config.yaml
arch: "uvit"
model: "class-conditioned image diffusion model"
dataset: "stained colorectal tissue patches (NCT-CRC-HE-100K)"
train_examples: 90422
image_size: 32
horizontal_flip: true
conditioning: "class"
objective: "epsilon"
cond_dim: 128
targets: ["tissue"]
num_classes: 9
cond_dropout: 0.1
norm: "layernorm"
norm_position: "pre"
activation: "gelu"
mlp_ratio: 6
head_dim: 48
fused_qkv: false
qk_norm: false
parallel_block: false
inner_norm: false
patch_size: [4, 4]
layers: 6
width: 256
positions: "learned"
init: "trunc_normal_002"
residual_init: "none"
optimizer: "adamw"
lr: 0.0012
beta1: 0.9
beta2: 0.999
eps: 1e-06
l1_shrink: 0.01
steps: 31000
batch_size: 256
epochs: 87.8
lr_schedule: "wsd"
decay_fraction: 0.2
final_lr_fraction: 0.05
warmup_steps: 930
weight_decay: 0.06
Rows from block 2 of a small class-conditioned image diffusion model, named by matrix and row number. Rows with one number belong to one neuron. Each number is 500 + 40 x the weight over its row's rms, rounded and kept within 0 to 999. All counts start at 0. Numbers have three digits each.
After each neuron's rows are labels from the 100 images, of 14848 (inputs lightly noised), where the neuron reaches its highest value: "top examples" is what is common among them; "patch colour" is the nearest of a few named colours to the mean colour under the peak. Only what is clearly more common there than usual is listed. The data: stained colorectal tissue patches (NCT-CRC-HE-100K).
# fc1: MLP up (model.blocks.2.mlp.fc1.weight, 1536x256), inputs 0-85
# fc2: MLP down (model.blocks.2.mlp.fc2.weight, 256x1536, transposed), outputs 0-85

fc1.28:632500500500500500500501500500444499500500499500500676500436500499500501500500500500500500500383500500478500500500500500500500617500500500500500501501500500500499498500500500500500500500500499363332500500500500500500498500500469499500500500500601491500508500
fc2.28:500500500500500530368500500500500481500399500565500450500500501500500500500500500438551500500590500500500500443500499500500500500500500500466500499582500500500542500500291500500659500501500500500371500500500500499500480500500500500500500500500501500500374500
top examples: tissue: adipose tissue
patch colour: white

fc1.749:542532474500574500500500519500500499531500500420499558500502500500500500569430500500500500500514496500500500500543566500500499501491513595500500500500502451479485542476497500500500492500500430419499500500500500500496425473500541547500454500500502500500475500
fc2.749:500500500500500488452671500500310500500500500500500499500500500495500500500500503473500500500500500500473548500500500500500500577500500500399494500500500500467680500500500436522500500500429370500498500500620500273500500457500557500500501500500500500500500539
top examples: tissue: adipose tissue
patch colour: white

fc1.144:519500497500500500500500500500500500500449500528500500500465500500498545500500500500500500500502500499500500500500500500500613500500500466500500500500500500500500500500483500500500500595500500500336500344500500500500499500500500500474500500477678476500500464
fc2.144:500500500500500550437500499500500500500414500530500500500500500499492500500500500403500500500632500500500519451500500500499584500500500500499500500657500500500499500500298500500682500500500500500500491500500500500500478500500500500500500500500500500500437500
top examples: tissue: smooth muscle
patch colour: white

fc1.496:515541500590500501500500500508489500500500500500500528556500487500429500500500500500487500402499500526500500500580500500664430500500472540516494507500500500500500555500547500484446500500500500456494522500500500508500666499500500500500448500500500500518592504
fc2.496:498500500500499465500500500500500595500544512475500566500500500500515500500500500609380500557500500500500500556499500500413500437500500564500500500501500500386432499500500500500500500500500471500670499500500520500500500500500585500500500500516482570444500500
top examples: tissue: lymphocytes
patch colour: brown

fc1.737:500570500560500572500500500500420500500500500500500586573500500500471500500500500500500493435500500500500500500624500500661454500500492526500480512500500500500500500501500500500470500500500500420500577500500500502500584500500500500500366500500500500514554500
fc2.737:500500500500500459500500500500500578500543500477500547500500500500500500500500500599379500571500500500500500569499500500409500413500500563500500500500500500397449478500500500514500500500500500500678500500500527500500500500500539500500525500500500560465500500
top examples: tissue: lymphocytes
patch colour: brown

fc1.643:500498491500500518500497500491500504500500490500502500500447500495504500500500505500521507500495472499506497418497500500503501621500500405500508500380500464502500584500503500502500500502498500504481500500499497510500507492500500500500500500500500500502500423
fc2.643:388504500500485500499501500664500500497500482617500487501615501478498503499500500499500503500506500500499498500499501505521548499500638499521500481498500501501505499500433433500500517501493501500496495500471500538484901500500500500500500500500501499502499531
top examples: tissue: tumour epithelium
patch colour: white

fc1.461:549500507500500501500707500356500500500500500525500500501499500500500500523500500500500500499519500480500497500506500500510500500500500499500500482500500500500500500500500498500322500500500500500500500500500501500647387501501500499500500500500502529733479500
fc2.461:500502500501484501499500500470499500532500502500497489472500499499508500500500501500418501500500500500446500500500500500501502501502499500501500470499500500450505488500500500500500500501500501510498483506497500500500674499500500500500500500499501500500498500
top examples: tissue: tumour epithelium
patch colour: brown

fc1.557:485456591382559492551469499478506565503350620508479441495493441570508499494488348512549505472503493429525495537465504464500633515541462510499499593485496497545502601503507487500496500456501496543413469513457505484490405492503474502501499461431504468499500443
fc2.557:500553498500608474535500538500526500527457478500551503495499500516452498500467435569440499500500500502542499552500503515500480400422500539533497484500556454482500500500558500491427500504578508500500518552509533507500500452501500496499414526517564520528527499
top examples: tissue: cancer-associated stroma
patch colour: pink

fc1.449:500668500500500500414501544501500500500459500500500594500500452500487500523500500502500500500400500500494500500531575500498636500500499500500500533500501500500500500500500500466500396500639500341500500502414415499500499500379500505500437500500656499498443500
fc2.449:500500500500500500292500499489500500500500500567500500500500500500499500500500500430500500500604500500500500493500500500583500500500500500500500500500498500500688500500304500500737500500500500518500500500500500500500500500500500500500525470500500500501479500
top examples: tissue: tumour epithelium
patch colour: pink

fc1.263:520596500551500500500500509511486500500500500500500570500500500500500500500501500500500495430469500516500500500640500500627411501500472619514500500500500500500500500500596500465450500500500500341500594500500500504498555500500500500500467500500500499500587577
fc2.263:500500500500500500500501500500500608500542505498500535500500500500507500500500500577445500500500500500500500532499500500400500500500500534500484500500500500433460500500500500500500500500503500500666499500500500500500500500500597500500567500549497597435500500
top examples: tissue: lymphocytes
patch colour: brown

fc1.698:500605500500511500432500500500485500512451500500455544500500480500492500519500500500500500500500500500500500500573574500500713500500500500500500500500500500500500500500483500500556386500513500369475510500500454500500507501420500536500500500500500500499458413
fc2.698:500500500500501500458499499501501500500500553579500500499500500499495501500500500442500500500632500500500691481501500500500623500499500500499500500645500500500499500500310500500707500500500501500500500500500500500499500500500500500500500500500501500501395500
top examples: tissue: tumour epithelium
patch colour: white

fc1.14:500500500500500500500500500500500500500500500500470500500500500500505500500501442500500500500500500500499500500500500500534500501500500500500500500500500500500500500500500500500500500500500500500500500500500500500500500103500500500500390500500500500500630500
fc2.14:487501500500500501500500500500499572501500500500500501376500500500500500500500500500362499500500500501498500500501500500500501500500385500500500480500499500466500500500500500500500500500500500499649501499500500500500500501500502492500500500500500500499500501
top examples: tissue: mucus
patch colour: pink

fc1.21:500500498508500514568496499532501499500499495502592500493500531494490499433592509496466492529496499504462500496507488501513498511498502496500501433500352500429382500501557503504500499618419534499585501497507531504383511500502508448489500500578501505500500520
fc2.21:499500499500500500482538500500500516500500578500501500553501500500496508500505561499504499500493500501500500500500508500426506500517500500499507568502499499499500485500500501568529415501500487490500500467500501452499501541500545615500537501525490526279474545
top examples: tissue: lymphocytes
patch colour: grey

fc1.176:500500500457500710500505500500500500500366500500500500500478500500500500500491500500500500500500500500500500500543500500500500500500500485500500497478500500500700500419500500500500477501500500500473500445500500550500500501500380500500500500500500501500500281
fc2.176:422500499500499500500492505500500500501485500500500500501500502500497448500500501499500501500500500500432500500500499500501512500500500502499535440500499500500496498500500500500500500500503500500500500506500501499500546500452504500500500501500504500500500503
top examples: tissue: adipose tissue
patch colour: white

fc1.500:517500500500500500479457500497499490500500500500498500500501433500500500451500500500500500500499500279501468499535500491500493558501220573565500500500500500500499500521500469412321500500469500500500540584455573500500464499532460500500496500466500499496588501
fc2.500:502500500397522502501572435487427500497501497607500500500500500511500500500480500500500498532500500500502500559480500500500641494464519498498501500499500425544500501500500500550500513500492497499555499511500500498510497500518584500500499499499408498510498495
top examples: tissue: debris
patch colour: pink

fc1.742:505491500500500503500501500479497470494392405499506500500500538500514500446499500500500509525500500500500500436519523500450721500428579500410500500541501500494463500500466509559512494503500500493499502572500500500500470506505570500447500523500500538498463507
fc2.742:488503503500406500499498494502501499501549500501535497500500544460475501500500500500500506509479500501500500500497487513496526501436583499500516456500501382500503503500500500502501506500304496500656500482500532494501575500481541501500501564500499495500498499
top examples: tissue: tumour epithelium
patch colour: white

fc1.710:499500501500500500500502500500500500500501492500500500502500500501480499500500500502500499499503500666501500500500500500500644500500499500500311500509501500501499500500500500500499500499531500501501501415500479450501498501294500498500500500500528500500506501
fc2.710:417500500500499500341500500500500500500455500500500500500500500497500500500500500500500500500515500500499553496501500500501602500500476500500546500530500500500500499500462500500631500500501500500500491580500500500500500500497500500500500500500500500500500500
top examples: tissue: mucus
patch colour: brown

fc1.743:502500424500500500500365500646500500500499531501493500501488492500500500500500490500500623502360500532402513501500500553572500502500317498500430500500500500500500500500500503388501500500508500475500499500500501500442500498494500500495500500525501499500533500
fc2.743:539500500500500500500622500575500555500500661500576500507500500534692500500500500500500511500500500500559500510500518632461500500342500500500500503526500500500489499500509500550500500515548462500506499500500500500500499574500513500500604500598499533473500500
top examples: tissue: debris
patch colour: grey

fc1.304:500500500493500496500500419499497500501500500500500501500494499505484500499500500494500500500436501500501493500500499471319838500501500500508500493549494500500500500497542500500489503501397500502500500560500499500499499500543500500500500500501621500377499482
fc2.304:495500524500502499519500499501502506508500500500502499487500666500500499500506500519500500500455499500531500500501502501500541502499503500500503500463500500500243500476500500500500505500500502499500499500468496495495501500503476588505500500500496500501519493
top examples: tissue: tumour epithelium
patch colour: white

fc1.488:500499488500500472497503404500500519500492546648421500500500500500500500500539502500501500500500500485501501500512500435500500500531386499499502500461500523500500502601500498500500500500499500500379599500500500503500466566500483500500500493501498501456500501
fc2.488:298436501500515499500500486500500501500527500500500517449500500500442500500500500500500500576498500500578504500500500493494500488500501500495500393500500343500500502370500492500499500537391500543503500500504500493503647499500502500501500499500496499499501390
top examples: tissue: smooth muscle; tissue: debris
patch colour: white

fc1.328:746500500500500500500500500500500500500500500500500500500500500500589500500500500500500500436500500500519500500500500500578500698500500500500500500456500451500500678500500500500500500500500500500500500500500500500500481500500500500500350500500500500500500500
fc2.328:500500500500502500500500500500500500500500500500500500484500500500500500500500500500500500500500500500500500500500500500499527500500500500500466500500500500500500501500500500500500500500500500500804500629500500500500500500500499500500500500511500500500500500
top examples: tissue: adipose tissue; tissue: lymphocytes
patch colour: white

fc1.122:500581500303503500500500500503458492500500500500497551428499499499500500500501500500499500500473500500501465500499537500470496501554425498500500500501466501362438500500520500492501500498499494373500500500444500494500496500500500500503487524500521500363500643
fc2.122:397500500613413519459500500458500495361500500500500395499500535500497500500526500419500500500500500500449499447500452500610496500514500500500603500500491500500570473500500500500553500500338500517500420500474500500500500500500500500500500500500416450501500429
top examples: tissue: smooth muscle
patch colour: white

fc1.657:501506499501478520518510559520500500467458476498700500505454672497435574300499581449488521472421539577490505495505478572523440502497401494503484512500450499488475502514491498489463544582501565499499463498550500499466538489502500488497499500506544500483561535
fc2.657:507505483504499480497532501546508549491500589500528499535499500506625500490523539513500500499432500500497475505497503501480404424500499500461500591503501560501498487503499517618500489426504456499545496485518500494475523497500499542471555500499486499396500499
top examples: tissue: lymphocytes
patch colour: brown

fc1.262:591500513499500556500468499500499430499496491511504514501504501503501553502516515459502500503520500500497488417516500500507487501501502497500498506581486464498500500540500503503500498563500500456488493495526517501513500489515490483498498500498552406495504558
fc2.262:535472500506469514469500500500677502500482500504500500520477504527533501310514544485431500500500612517474526500471490501511524420492521500500492503557501504500469494539500503527502494470467494556500500476500485500500499518500531473454546500542487539434497527
top examples: tissue: debris
patch colour: brown; black

fc1.232:479500427499436500539497446499504500500478501500494499501501500525473500341505482470500524500502500503508502500496443540508502499500500504500500494500487525522501353517590500435444532500473555501503500500546500502456500499504453496500511500503558499505500393
fc2.232:499500526500604500500500500501501607515500617500500506500380500514635500500501499535500500500500500500543500500500500501499501500381504500500500499501500500500471718500500500500443500501548475500500601499498500499496336500500498500500500500500503500500500500
top examples: tissue: tumour epithelium
patch colour: white

fc1.18:500500500500500510500500538500500504500379495500495500500478499500500528500500562500501577500500500500500500447500500500521567500500543495489500508500500526499667500500368500592543500500500500500500500402500479500546499534472500500488533500500500500500464502
fc2.18:483500484539386500500500500505500500386500499500531455500500572500499502472500500492500501500500539500464500500500453500499528496500500500498643500500462500500497321500500500500498515500468500500500448501502501500499582500501508500500500500500502490500500500
top examples: tissue: tumour epithelium; tissue: smooth muscle
patch colour: brown

fc1.247:400501497431500493501500510504521495503500502500501500433564502489499446501501501544569477497426408469501536498436501502499670497500537505503500498601502498501471529499498495477519499500508502500560499575501541494500458377440500501564498550498508500487439486
fc2.247:500500500516516500504526500539537500504537487503561578498499500493425520490504500495475458480513532499513489516516500490521500496496500496512499472478472501500500575502495500521488502421489493500497627391524494519555559537499566499504481500502500500476599523
top examples: tissue: tumour epithelium
patch colour: pink

fc1.119:538500500499500500500443500500500500500500502500529500500430500536439521471468500500500500438419500447694498500500500501499500613500430500529500501500500500500500708486504481500498504499500500500500500500500513519499504469579457501521500500500500485500576487
fc2.119:452500500500500500500530500506500500555500344592514512494500501468265479500500500500500498500488500546500500500500500499494509499416629500500500500500500494500500501500500501500500500500500500500500514485512500496410511500500532500500501500500500500547500455
top examples: tissue: lymphocytes
patch colour: brown

fc1.152:499684500456500418500500499500500500500520499500500529504500500500499497533506475578500500471315364500500500587500500500378500500500500559500498501505501500347495500467578500391495458500522500377500501602500500484496508475498500499500500500500500502501500500
fc2.152:389500500537500514451500500396500495500423500500500438500499500500500500500500500500500520520504500499500500390501500500750500500499500499500577499500500500500500500500500500500607500500500500534500481500499500500500500500500500500500497500500500500520500500
top examples: tissue: adipose tissue
patch colour: pink

fc1.384:498586500500500500500502501500500500555500494500482539501500500500478498545500499502500500499512500499501500499607500500500501500499499500500500499507502500489499499500499499500499373499540500478502687500500500500500499502440500497500500500500500500500502502
fc2.384:361500500500500500437500500499500500500481500500500500500500500500500424500500500500500500500528500500500500500500500500540548500500500500500651500500500500500500497500500500500576500504500500500500500500500500500500500500500500500500500500500500500500500500
top examples: tissue: mucus
patch colour: grey

fc1.507:499656500483500399500500499500500500500528500500500531504499501500499497520504495578501500418303376500500500585500500500385500500500500538500499500478501500354497505496571500403477484497524500384501501572500500469498522489500500499500500500500500501502500500
fc2.507:384500500502500500464500500404500500500421500500500481488499500500500461500500494500500511545500500500500500417500500500727500500500500499500570499500500500500500500500500500500570500500500500511500500500500500500500500500500500500500483500500500500514500500
top examples: tissue: lymphocytes
patch colour: pink

fc1.545:512499446499429501590492482535500500470500500513476499510462498518464498470516504500495451500493532498501441500481388502466504503500465482498500456500413503520488497501546500443415564567449538501506500495572500478496500514559493452500501501521506478484519438
fc2.545:499500552500562500500500500501501528506497700500500500505499500501501500500513480528499501500503501500496500501500500501500492500498507500500499542501501571500499711500500500500500493422522450501499546496493500500496338499498493500499501500501501500500500500
top examples: tissue: tumour epithelium
patch colour: white

fc1.299:500712500446500439500500499500500500500526498500500543503500501500499499537503491580500501493343368500499500585500500500380501501500500554500498505502500500325495500457579500398500441500522501348500501575500500496496501480497500499500500500500501501500500499
fc2.299:392500500537500520441500500412500485500430500500500414500499501500500500500526500500500519500505500499500500392501500500732500500499500500500590499500500500500500500500500500500610500512500500560500448500500500499500500500500500500500500500500500500524500500
top examples: tissue: adipose tissue
patch colour: pink

fc1.691:502529500500500499429463555459500500500499474500500526487500485465500501556500500491500488348499500501500500500605500399473500500500500490500376705462507500458498501466500501500500500503500500484446500500509500479536500500486539500500500500500500514635500500
fc2.691:544500501500501499433679470500485500494500500500460499499537500505500519500500499500500740500500500500501696455495492525500500501546500499500501500500500510500715484500499500500770501488499500500485496500499500500502500500500536501500506500500500495488424500
top examples: tissue: adipose tissue
patch colour: white

fc1.528:502492500500500496538497518519501518502500500502512497499445431624507501500461549572500500501496504477502498501500499500502524499498500499387500494500465500533614499500504502595427456501481499504505498500500377505499574494541384499500500493503500424504501332
fc2.528:473501578500501499467579500504468546600489500500500547294521445500498496499501489502496514500500491499493519503500501502388492618499501541472497507500511451491470500501500500498500410420584500480500516521505501402491500479458506500505500500500501519503500488
top examples: tissue: adipose tissue
patch colour: white

fc1.555:498675500500500500500502501500500499500500492500499584502500500501480496564500499502500500499509494499501500499604500500500501500499499501500500499507502500359499499501499499500499348499561500337501641500500500499500499501497500496500500500500501500500504501
fc2.555:354500500500500500444500500499500500500446500500500500500500500500500463500500500500500500500534500500500500500500500500595527500500500500500623500500500500500500496500500500500569500532500500527500469500500500500500500500500500500500500500500500500500500500
top examples: tissue: mucus
patch colour: grey

fc1.547:500502491567500522507500500500500500501499555500432500629500473501507505499505499453469477488499562495498483504500500500564473502498374538540474501500455500500500498501525483476423500500500503500463500559500522511499500496545500500497412452500502476529534501
fc2.547:500500500500500504598500500498499500502500500500500512468500500500501500500500500573385498541500500500500500587500500500500498499500495573500493491503500500387401473500532500500473500503524500500558500633500518500500499500501514392500500500500528590500500542
top examples: tissue: debris
patch colour: pink

fc1.208:500641500429566500422500500452499499500469500500502601448500440499499500525492500500500500455342489500500500500500598500493502520499442500500500504496527500419500513500500501442500444491500461376461513551443496500500499500483500537500477500472609500499500477
fc2.208:381500509556461500329500497479500500500500500500500410495500501500497501500500500462500500500553500500500500500500456500617493500500500500500602500500500500500537464500369500500614505500420501518486431501492501497499500500500500500500500486500475490500500500
top examples: tissue: smooth muscle
patch colour: white

fc1.343:501478387500500534500500500500499460500500507552499500515500501501500541491500500442500367500517605393500500502499500500515502500500484500500500501500486487500500502502500500500474500500500500500500500516499515499500500500724500500500494499500500384500501500
fc2.343:479500500500607500500500497500507500507497500501477540488500500500435500502502500544500500523500345500499512586504461444500501501500500498501500443501500500500440507502511502502500500364498504500570579494500500499499502499493518500500499500499500529497634491
top examples: tissue: adipose tissue
patch colour: white

fc1.76:500507500500560494484504500501496500500341500500501515500500491500500552500499500500500500500478500497477500500499533500472606500500500500500500506500500500500500500500451500500505500496500500407370500494499501500500499500504500500500500500491544500497500382
fc2.76:500447500500500513500500499453501500499500644581500500499500500500499500500500529391500503500649500500496631481500500500498536500530500484500533500597409500500574500500364500532584500500488501500500457500500500500499500500500500500500537453500495500500414500
top examples: tissue: smooth muscle
patch colour: white

fc1.565:504485490501510528500510499476489529500445461504532496499485523499640499489494515486513534515463501497498521368529501482500491504488533452456501516511511497515550492507430538559522460533547487509528487460511395519515563510491500475481522519511484548509416579
fc2.565:509502506495500451541454492466498498499503496447502505500501500499401482500497395527447435498521516486504501640483491492493321490470503567555501477435462489502472497500559500492381532500478546509499500556445506486473507459552431490505460501447499449501566531
top examples: tissue: tumour epithelium
patch colour: pink

fc1.265:473514575493500506479471487437500497503525499500530500426509501505531449528492498506567505497508499498561498469543499456532162506498506490495607490502502498500574490449479492522528486500519461476484499500455488519559500512577498536500506520500507497466500598
fc2.265:520499516605478491510493462460519510498581428459500494444495499505501492499485495509500505483494495500489596483489459500472208532505476500522605485507498480472501489500532543410500502538425524496517470557491501501467514448530487501526494500500475500514504498
top examples: tissue: tumour epithelium
patch colour: brown

fc1.336:500682500500500500453502500501500500500500498500500598501500500500492499531500500512500500500500499500500500499500536500497651499500496501499496501504557500500498500500500508498500339499639500426502556500500424499500500500258500499500500500500656500499423501
fc2.336:417500500500500504386499500500500500500500500551500401500500500500499500500500500470500500500598500500500500464500500500668500500500500500500608499500500500500601500500356500500766500500493500604500469500500500500500500500500500500500500500500500500501500500
top examples: tissue: tumour epithelium
patch colour: pink

fc1.533:430501499450500481503499506498500579501463504507506500490539490502494413497511387516519508501476499435499500501439500491500534506499500516498522467500492524507500500535523499428414500482500522500489498570416501501442501469475482500498528500485503494476468496
fc2.533:500530500500511479503499503500500501501500500581500520501499500560514499500486500653447499541500500500519493528491500505503563395500628519497447374522499500471500474500500442525500505503509451483550500500500539515503500504502506500500485500523548518500439500
top examples: tissue: cancer-associated stroma; tissue: smooth muscle
patch colour: pink