Rows from block 2 of a small class-conditioned image diffusion model, named by matrix and row number. Rows with one number belong to one neuron. Each number is 128 + 24 x the weight over its row's rms, rounded and kept within 0 to 255. All counts start at 0. Numbers have three digits each. After the name is the row's rms in percent of the matrix's.
After each neuron's rows are labels from the 100 images, of 14848 (inputs lightly noised), where the neuron reaches its highest value: "colour at peak" is the nearest of a few named colours to the mean colour under the peak; "responds to" is what is common among them. Only what is clearly more common there than usual is listed. The data: stained colorectal tissue patches (NCT-CRC-HE-100K). In brackets: how many of the 100.
# fc1: MLP up (model.blocks.2.mlp.fc1.weight, 1536x256), inputs 172-255
# fc2: MLP down (model.blocks.2.mlp.fc2.weight, 256x1536, transposed), outputs 172-255

fc1.243 073:099128128128133198128128128128128128075111111128128128128128128128128161144128128128148087128128128128128150128088143128128128050128128128128147128128128128116122105128160111128128128128128128128154128056128128128128128148145128088128128128128128130128
fc2.243 068:128128128161128128159128128128128128128128128210128128128128128128153128128056128128128112128128128128110128200128128128128128203074128106128128128165128132211128128128128128128128091128128128128128092128128128128128128128128149235128128128128128170128
colour at peak: brown (70)
responds to: tissue: lymphocytes (97)

fc1.471 055:064128128128128206128128148153128128091099091128128128128166128128128128128128127128150128128128128128128132128112128128128128031128128128128165128134128128064095128128171107128128128128128128128127128055128128128128128128168128125128128128111128145130
fc2.471 068:128128128169128128180128128128128136128128128206128128128127128128128128128062128128128098128152128128105128197128128128128128195074154107128128128166128128200128128128128128128128115128128128128128072128128128128128128128128142215128128128128128172128
colour at peak: brown (80)
responds to: tissue: lymphocytes (99)

fc1.137 049:034128128128128149128128140128128128127128128128128128128128128128128128148128128128128116128180128128128128128103148128128128070128160128078133128128128128128128087128128118128128128128128128128141128088128128128128128240160128128128128128128128140150
fc2.137 037:128128128128128128128128128128128128128128128164128128128128128128128128128125128128128128128128076128128114128128128128128128184128128128150128128128233129201128128128128128128128128128128128128128128128128128128079128128128128203128128128128128133128
colour at peak: grey (56); brown (31)
responds to: tissue: lymphocytes (68)

fc1.197 213:132106128128045120138132123125133127127171128129128096132120160136128115137127142126086128110128128114128106123128128128129103120134128138128130128129136127153128129129125128079138138113126093133104128181113128128128123128125144145119129126148127132098
fc2.197 216:129127129128126139129132128128120131119100118145091177126143159105128107131142128138175128172130155137118146137192111156131114171123151120038144126129098130112129147122129131131111120115125140130128123122137139137149143143129143133134128119119114103177
colour at peak: pink (96)
responds to: tissue: smooth muscle (72)

fc1.755 088:128128138133128130128128129129124128128127128128128100129128154128128128128128128128126128000128128128127128128128128128109078128128128128128128128128128128128151128128127128124128128128128128128171128060128128083128168130128128128128128128127128128163
fc2.755 068:136128128128128128128128128128125133128128132131128128129127152128128128003128115131128127127130128128099128128134127070128118109128128128128128128128129184128129129128128128128128128128129123128128128128128134132128135128128128127128128128114128128127
colour at peak: white (63)
responds to: tissue: adipose tissue (48)

fc1.729 107:112128128128128199128128130128075128102108128128128128128128128128128128128128128128159093128128128128098161128088133128119128069128128128128128128128128128128128104128128128184128128128128128128177128064128128128124121128146109121128128111128128128157
fc2.729 079:128128128131128128146128128128128128128128128128088150130115128128129128128075128128128128128128128128122128153128128128128128207128128118128128128128128128173128188128128128095057128128128128128128128128128128128128128128128128128128128128128090128128
colour at peak: grey (58)
responds to: tissue: lymphocytes (62)

fc1.418 067:119128128128128193128128128128128128082102115128128128128132128128128133136128128128144062128128128128128166128088137128128128041128128128128134128128128128105128121128143105128128128128128128128146128055128128128128128128142128073128128126128128131136
fc2.418 063:128128128160128128177128128128128128128128128172128128128128128128130128128048128128128100128155128128110128221128128128128128200057151099128153128157128135195128128128128128128128065128088128128128098128128128128128128128128151225128128128128128156128
colour at peak: brown (72)
responds to: tissue: lymphocytes (95)

fc1.144 035:148128128128128128128128128128128128128128128128128128128128134058128127128219128128128128073128128128128128088128156128128120128128128176031128180128128174144128128097128128128179146128128128128128255128128128128128128163128128128128128128128167067128
fc2.144 046:128128128128128119128128128128071128159128128128128128128099128128128128128127128128128128128129128128128128128128128128128128128135128128128000128090128129128128128128157128128128212128183128128128173128128142118128128128128128128128128128128108128128
colour at peak: white (100)
responds to: tissue: smooth muscle (41)

fc1.382 090:128129128128128127128128128150138136128128054088113128128126127128128124126128156116145128098128131128128128128128128162139133128107122128129191128128102128096102128128131128134112126076128128128151123128142128128128140143128128128186128128088128128128
fc2.382 064:139128128123104128100128128053127127128128128128128128128105126128128128128128127128125128128130128119128128128130128142056204127128128128180114128128128128108128128128128128133171128128128128128128128128025128131119128128128128128128128149128128128115
colour at peak: brown (55)
responds to: tissue: lymphocytes (94)

fc1.222 091:114128128128128195128128128128128128072063128128128135128169128131128130146128128128136057128128128128128170128091134128128128024128128128128168128128128128128121128128181045127128128128128128128128128100128128128128128128169058111128130109128128150128
fc2.222 074:128128128179161128229128128153128128128128128184128128128117128128131128128061126128128128128178128128075128188128128128128128168076212104128133128135128138204128128133128128128128091128083128128128095128157128128128128129128128207128128128128094135128
colour at peak: brown (67); black (32)
responds to: tissue: lymphocytes (71)

fc1.594 106:128127128128127126123128128141145160110127082128128135130139167168128125127128185128128128128111128128183128128128128155129128111128119128133186128128128150099092120128128126123128128056128084128140128118128128126128168130128128128139128115105128128188
fc2.594 067:128128128128124128143080128126128147129128129108125128128087121036128079128130129128126126129147128128116128128165128128105230128128151128128128129048127129128128128128076128130128128128128128128128128128103128100128128128132128128131128118127127108126
colour at peak: brown (61)
responds to: tissue: lymphocytes (100)

fc1.429 162:158080128172128110113128080128118113126176105128133130174052130153077112146128172128133163126113121129128122128145129124128124106114148134141139135124152128166128119128096127104128130123123126116125128128128153128117135131073138132126106128121130121163
fc2.429 194:104130092144128137181135124126076255128127128128119194131128128120193129100131131129138096129128136145125137139150126084127111158128130098109141132120119128127128128124128125134091128126128163128128128128128128089131154126127129127128128107129127121135
colour at peak: purple (33)
responds to: tissue: smooth muscle (54)

fc1.338 147:128122128128128132189138128156128186112125118165128071133124158127128099131128200128123128025131128128127128128117129158128115019128128127128170115128127125135122129129151084112128141129085125116197128031128128129128127128133125128128114110086126133149
fc2.338 134:115127122130126128127118128128128129164128128119138154122127139128127060126128150133128128128132127128128095128125124093101141132128132128124128129089124129120162128128093126128128128103128130128127111128128126088129131128128129127105126095126128080136
colour at peak: pink (64)
responds to: tissue: lymphocytes (57)

fc1.326 126:129070137128127132128128131128128128128127128128128128128128128089122148129154142128125128049140128128128128128127128128128088114128127206072128128128128128128139128128128127128128145128180128128128128071128131132128128146128128128128128128128128128128
fc2.326 112:128124128131128092128128128128195170128128128000255128127120128128136156128128128176128128127128128128127128128135128129128191128207151156128128113128128158127129128128128130130128112128128128127128128128128131105126129129129113128128123128124128128128
colour at peak: white (75)
responds to: tissue: adipose tissue (45)

fc1.28 033:129128128128128128127131128129128128128127128128128128128128128127128128186128129118128128128128128128128128128128161128128094128128128128089203154128128128128128043128128058128137143128128128128128203129128128128128128129128128128128128047128168128175
fc2.28 049:137128128128128106128128128114128128200128128128128128128089128128128128128128128128104149128128128128128128108128128128128128128201128210128010128065128128128128128128139128128128206144196128128128219139128128102128128128128125128128128128128128128128
colour at peak: white (89)
responds to: tissue: adipose tissue (63)

fc1.287 101:111128128128128204128128129128070128104107128128128128128128128128128128128128128128159093128128128128098161128087134128120128071128128128128128132128128128128128104128128128191128128128128128128176128064128128128128128128148103123128128109128128128158
fc2.287 077:128128128128128128144128128128128128128128128128090151129116128128128128128078128128128128128128128128128128147128128128128128208128128117128128128128128128170128189128128128096055128128128128128128128128128128128128128128128128128128128128128088128128
colour at peak: grey (61)
responds to: tissue: lymphocytes (64)

fc1.667 104:126128128128128207128129128127128125128128128128128128128128128132128128180128126094128127128128128128116144139128177128128107096128130128128133128128128136128128089128181105187128123104184083128128128108128128107128121195152128128126128104128128128124
fc2.667 074:150128139128128127128128128114128128162113128166128130135093128128128124128128105128128173158128128128128128128130128128129126128131128128142041128128128128121128128128146128113128150128172109108128128143128192128158128128121128242128128171128015128128
colour at peak: white (58)
responds to: tissue: adipose tissue (45)

fc1.328 029:128128128099128194130128128128128128128128128128128128128128128128128128128128128128128128128128128128128128128128128128128128128128128128128128128128128128128128128128128128128128128128128128128128128055128128128128128128128128128128128106128128128255
fc2.328 024:128128128128128128128128128128128128128128128128128248128128129128128128128128128128128128128128128128128128142128128128128128128128128128128128128128128129128128238128128128128081128128128128128128128128128128128128128128128128172128128128127128128128
colour at peak: white (62)
responds to: tissue: adipose tissue (40); tissue: lymphocytes (28)

fc1.532 117:128115137129129150128129128133129016079085087073128190128135132129128160128128127127128104128128171128128180064126128128128124084128113129128151189165118128116059128128153083146128128129128085117129128128130128128128128129127119039128142119128128174130
fc2.532 137:108128128156184128214135128166119128111128128128128201128124128116168147128071095128156128128183151128128128200128128128128128157059155068128128129148128164128128128140128128110060119128128129128128101124206183149128128169127128128128128128107049141128
colour at peak: purple (29)
responds to: tissue: debris (75)

fc1.741 097:128128128128128221128098129128091128128104128128128128128128128128128128137128136128142115128128128128107137128091161128128128098128128128128128139136128128128128101128128126172128128128128128128155128080128128128128128137164108128128128091128128128180
fc2.741 041:128128128128128128147128128128128128128128128128128137128077128128128128128117128128128128128128128128075128145128128128128128238128128128128128128128128130128128198128128128128096108128128128128128128128128128128128128128128128174128128128128089128128
colour at peak: grey (72)
responds to: tissue: lymphocytes (69)

fc1.708 085:128160128128153139135128128059128127131128183128128085132098129128128079128128128131108128128129128128127128128127140107128117160178138128101128128128198128174128128128128128128128185169135128158110168140128128128128000128128128128091128128198128128104
fc2.708 045:126123153128128129128127128088035130230128127128129128124098129128128111127127128126012126133129128127128128128132130128130129127128135139136075127106128129129127128127128128082128128127128128120098128128129129126123129129128128129128126128127128129129
colour at peak: red (65); brown (28)
responds to: tissue: smooth muscle (78)

fc1.551 254:125158133112164168190127118114066129139132150120118106097080073132129060130135101136134129128126131120112125131159128129121122150146152116079103129133198099133119127120141131134128150150171150134138140159131139105130057126164121136128137144143112093084
fc2.551 237:123089110112125131100146125108081111140086140124072196099142134117111130131127140128139116119079132127134128151143096128091149125127133150140128141118123073067068141106127119128117128128130102084124128116129118116131128119101154027119101128159130095162
colour at peak: red (63)
responds to: tissue: smooth muscle (69)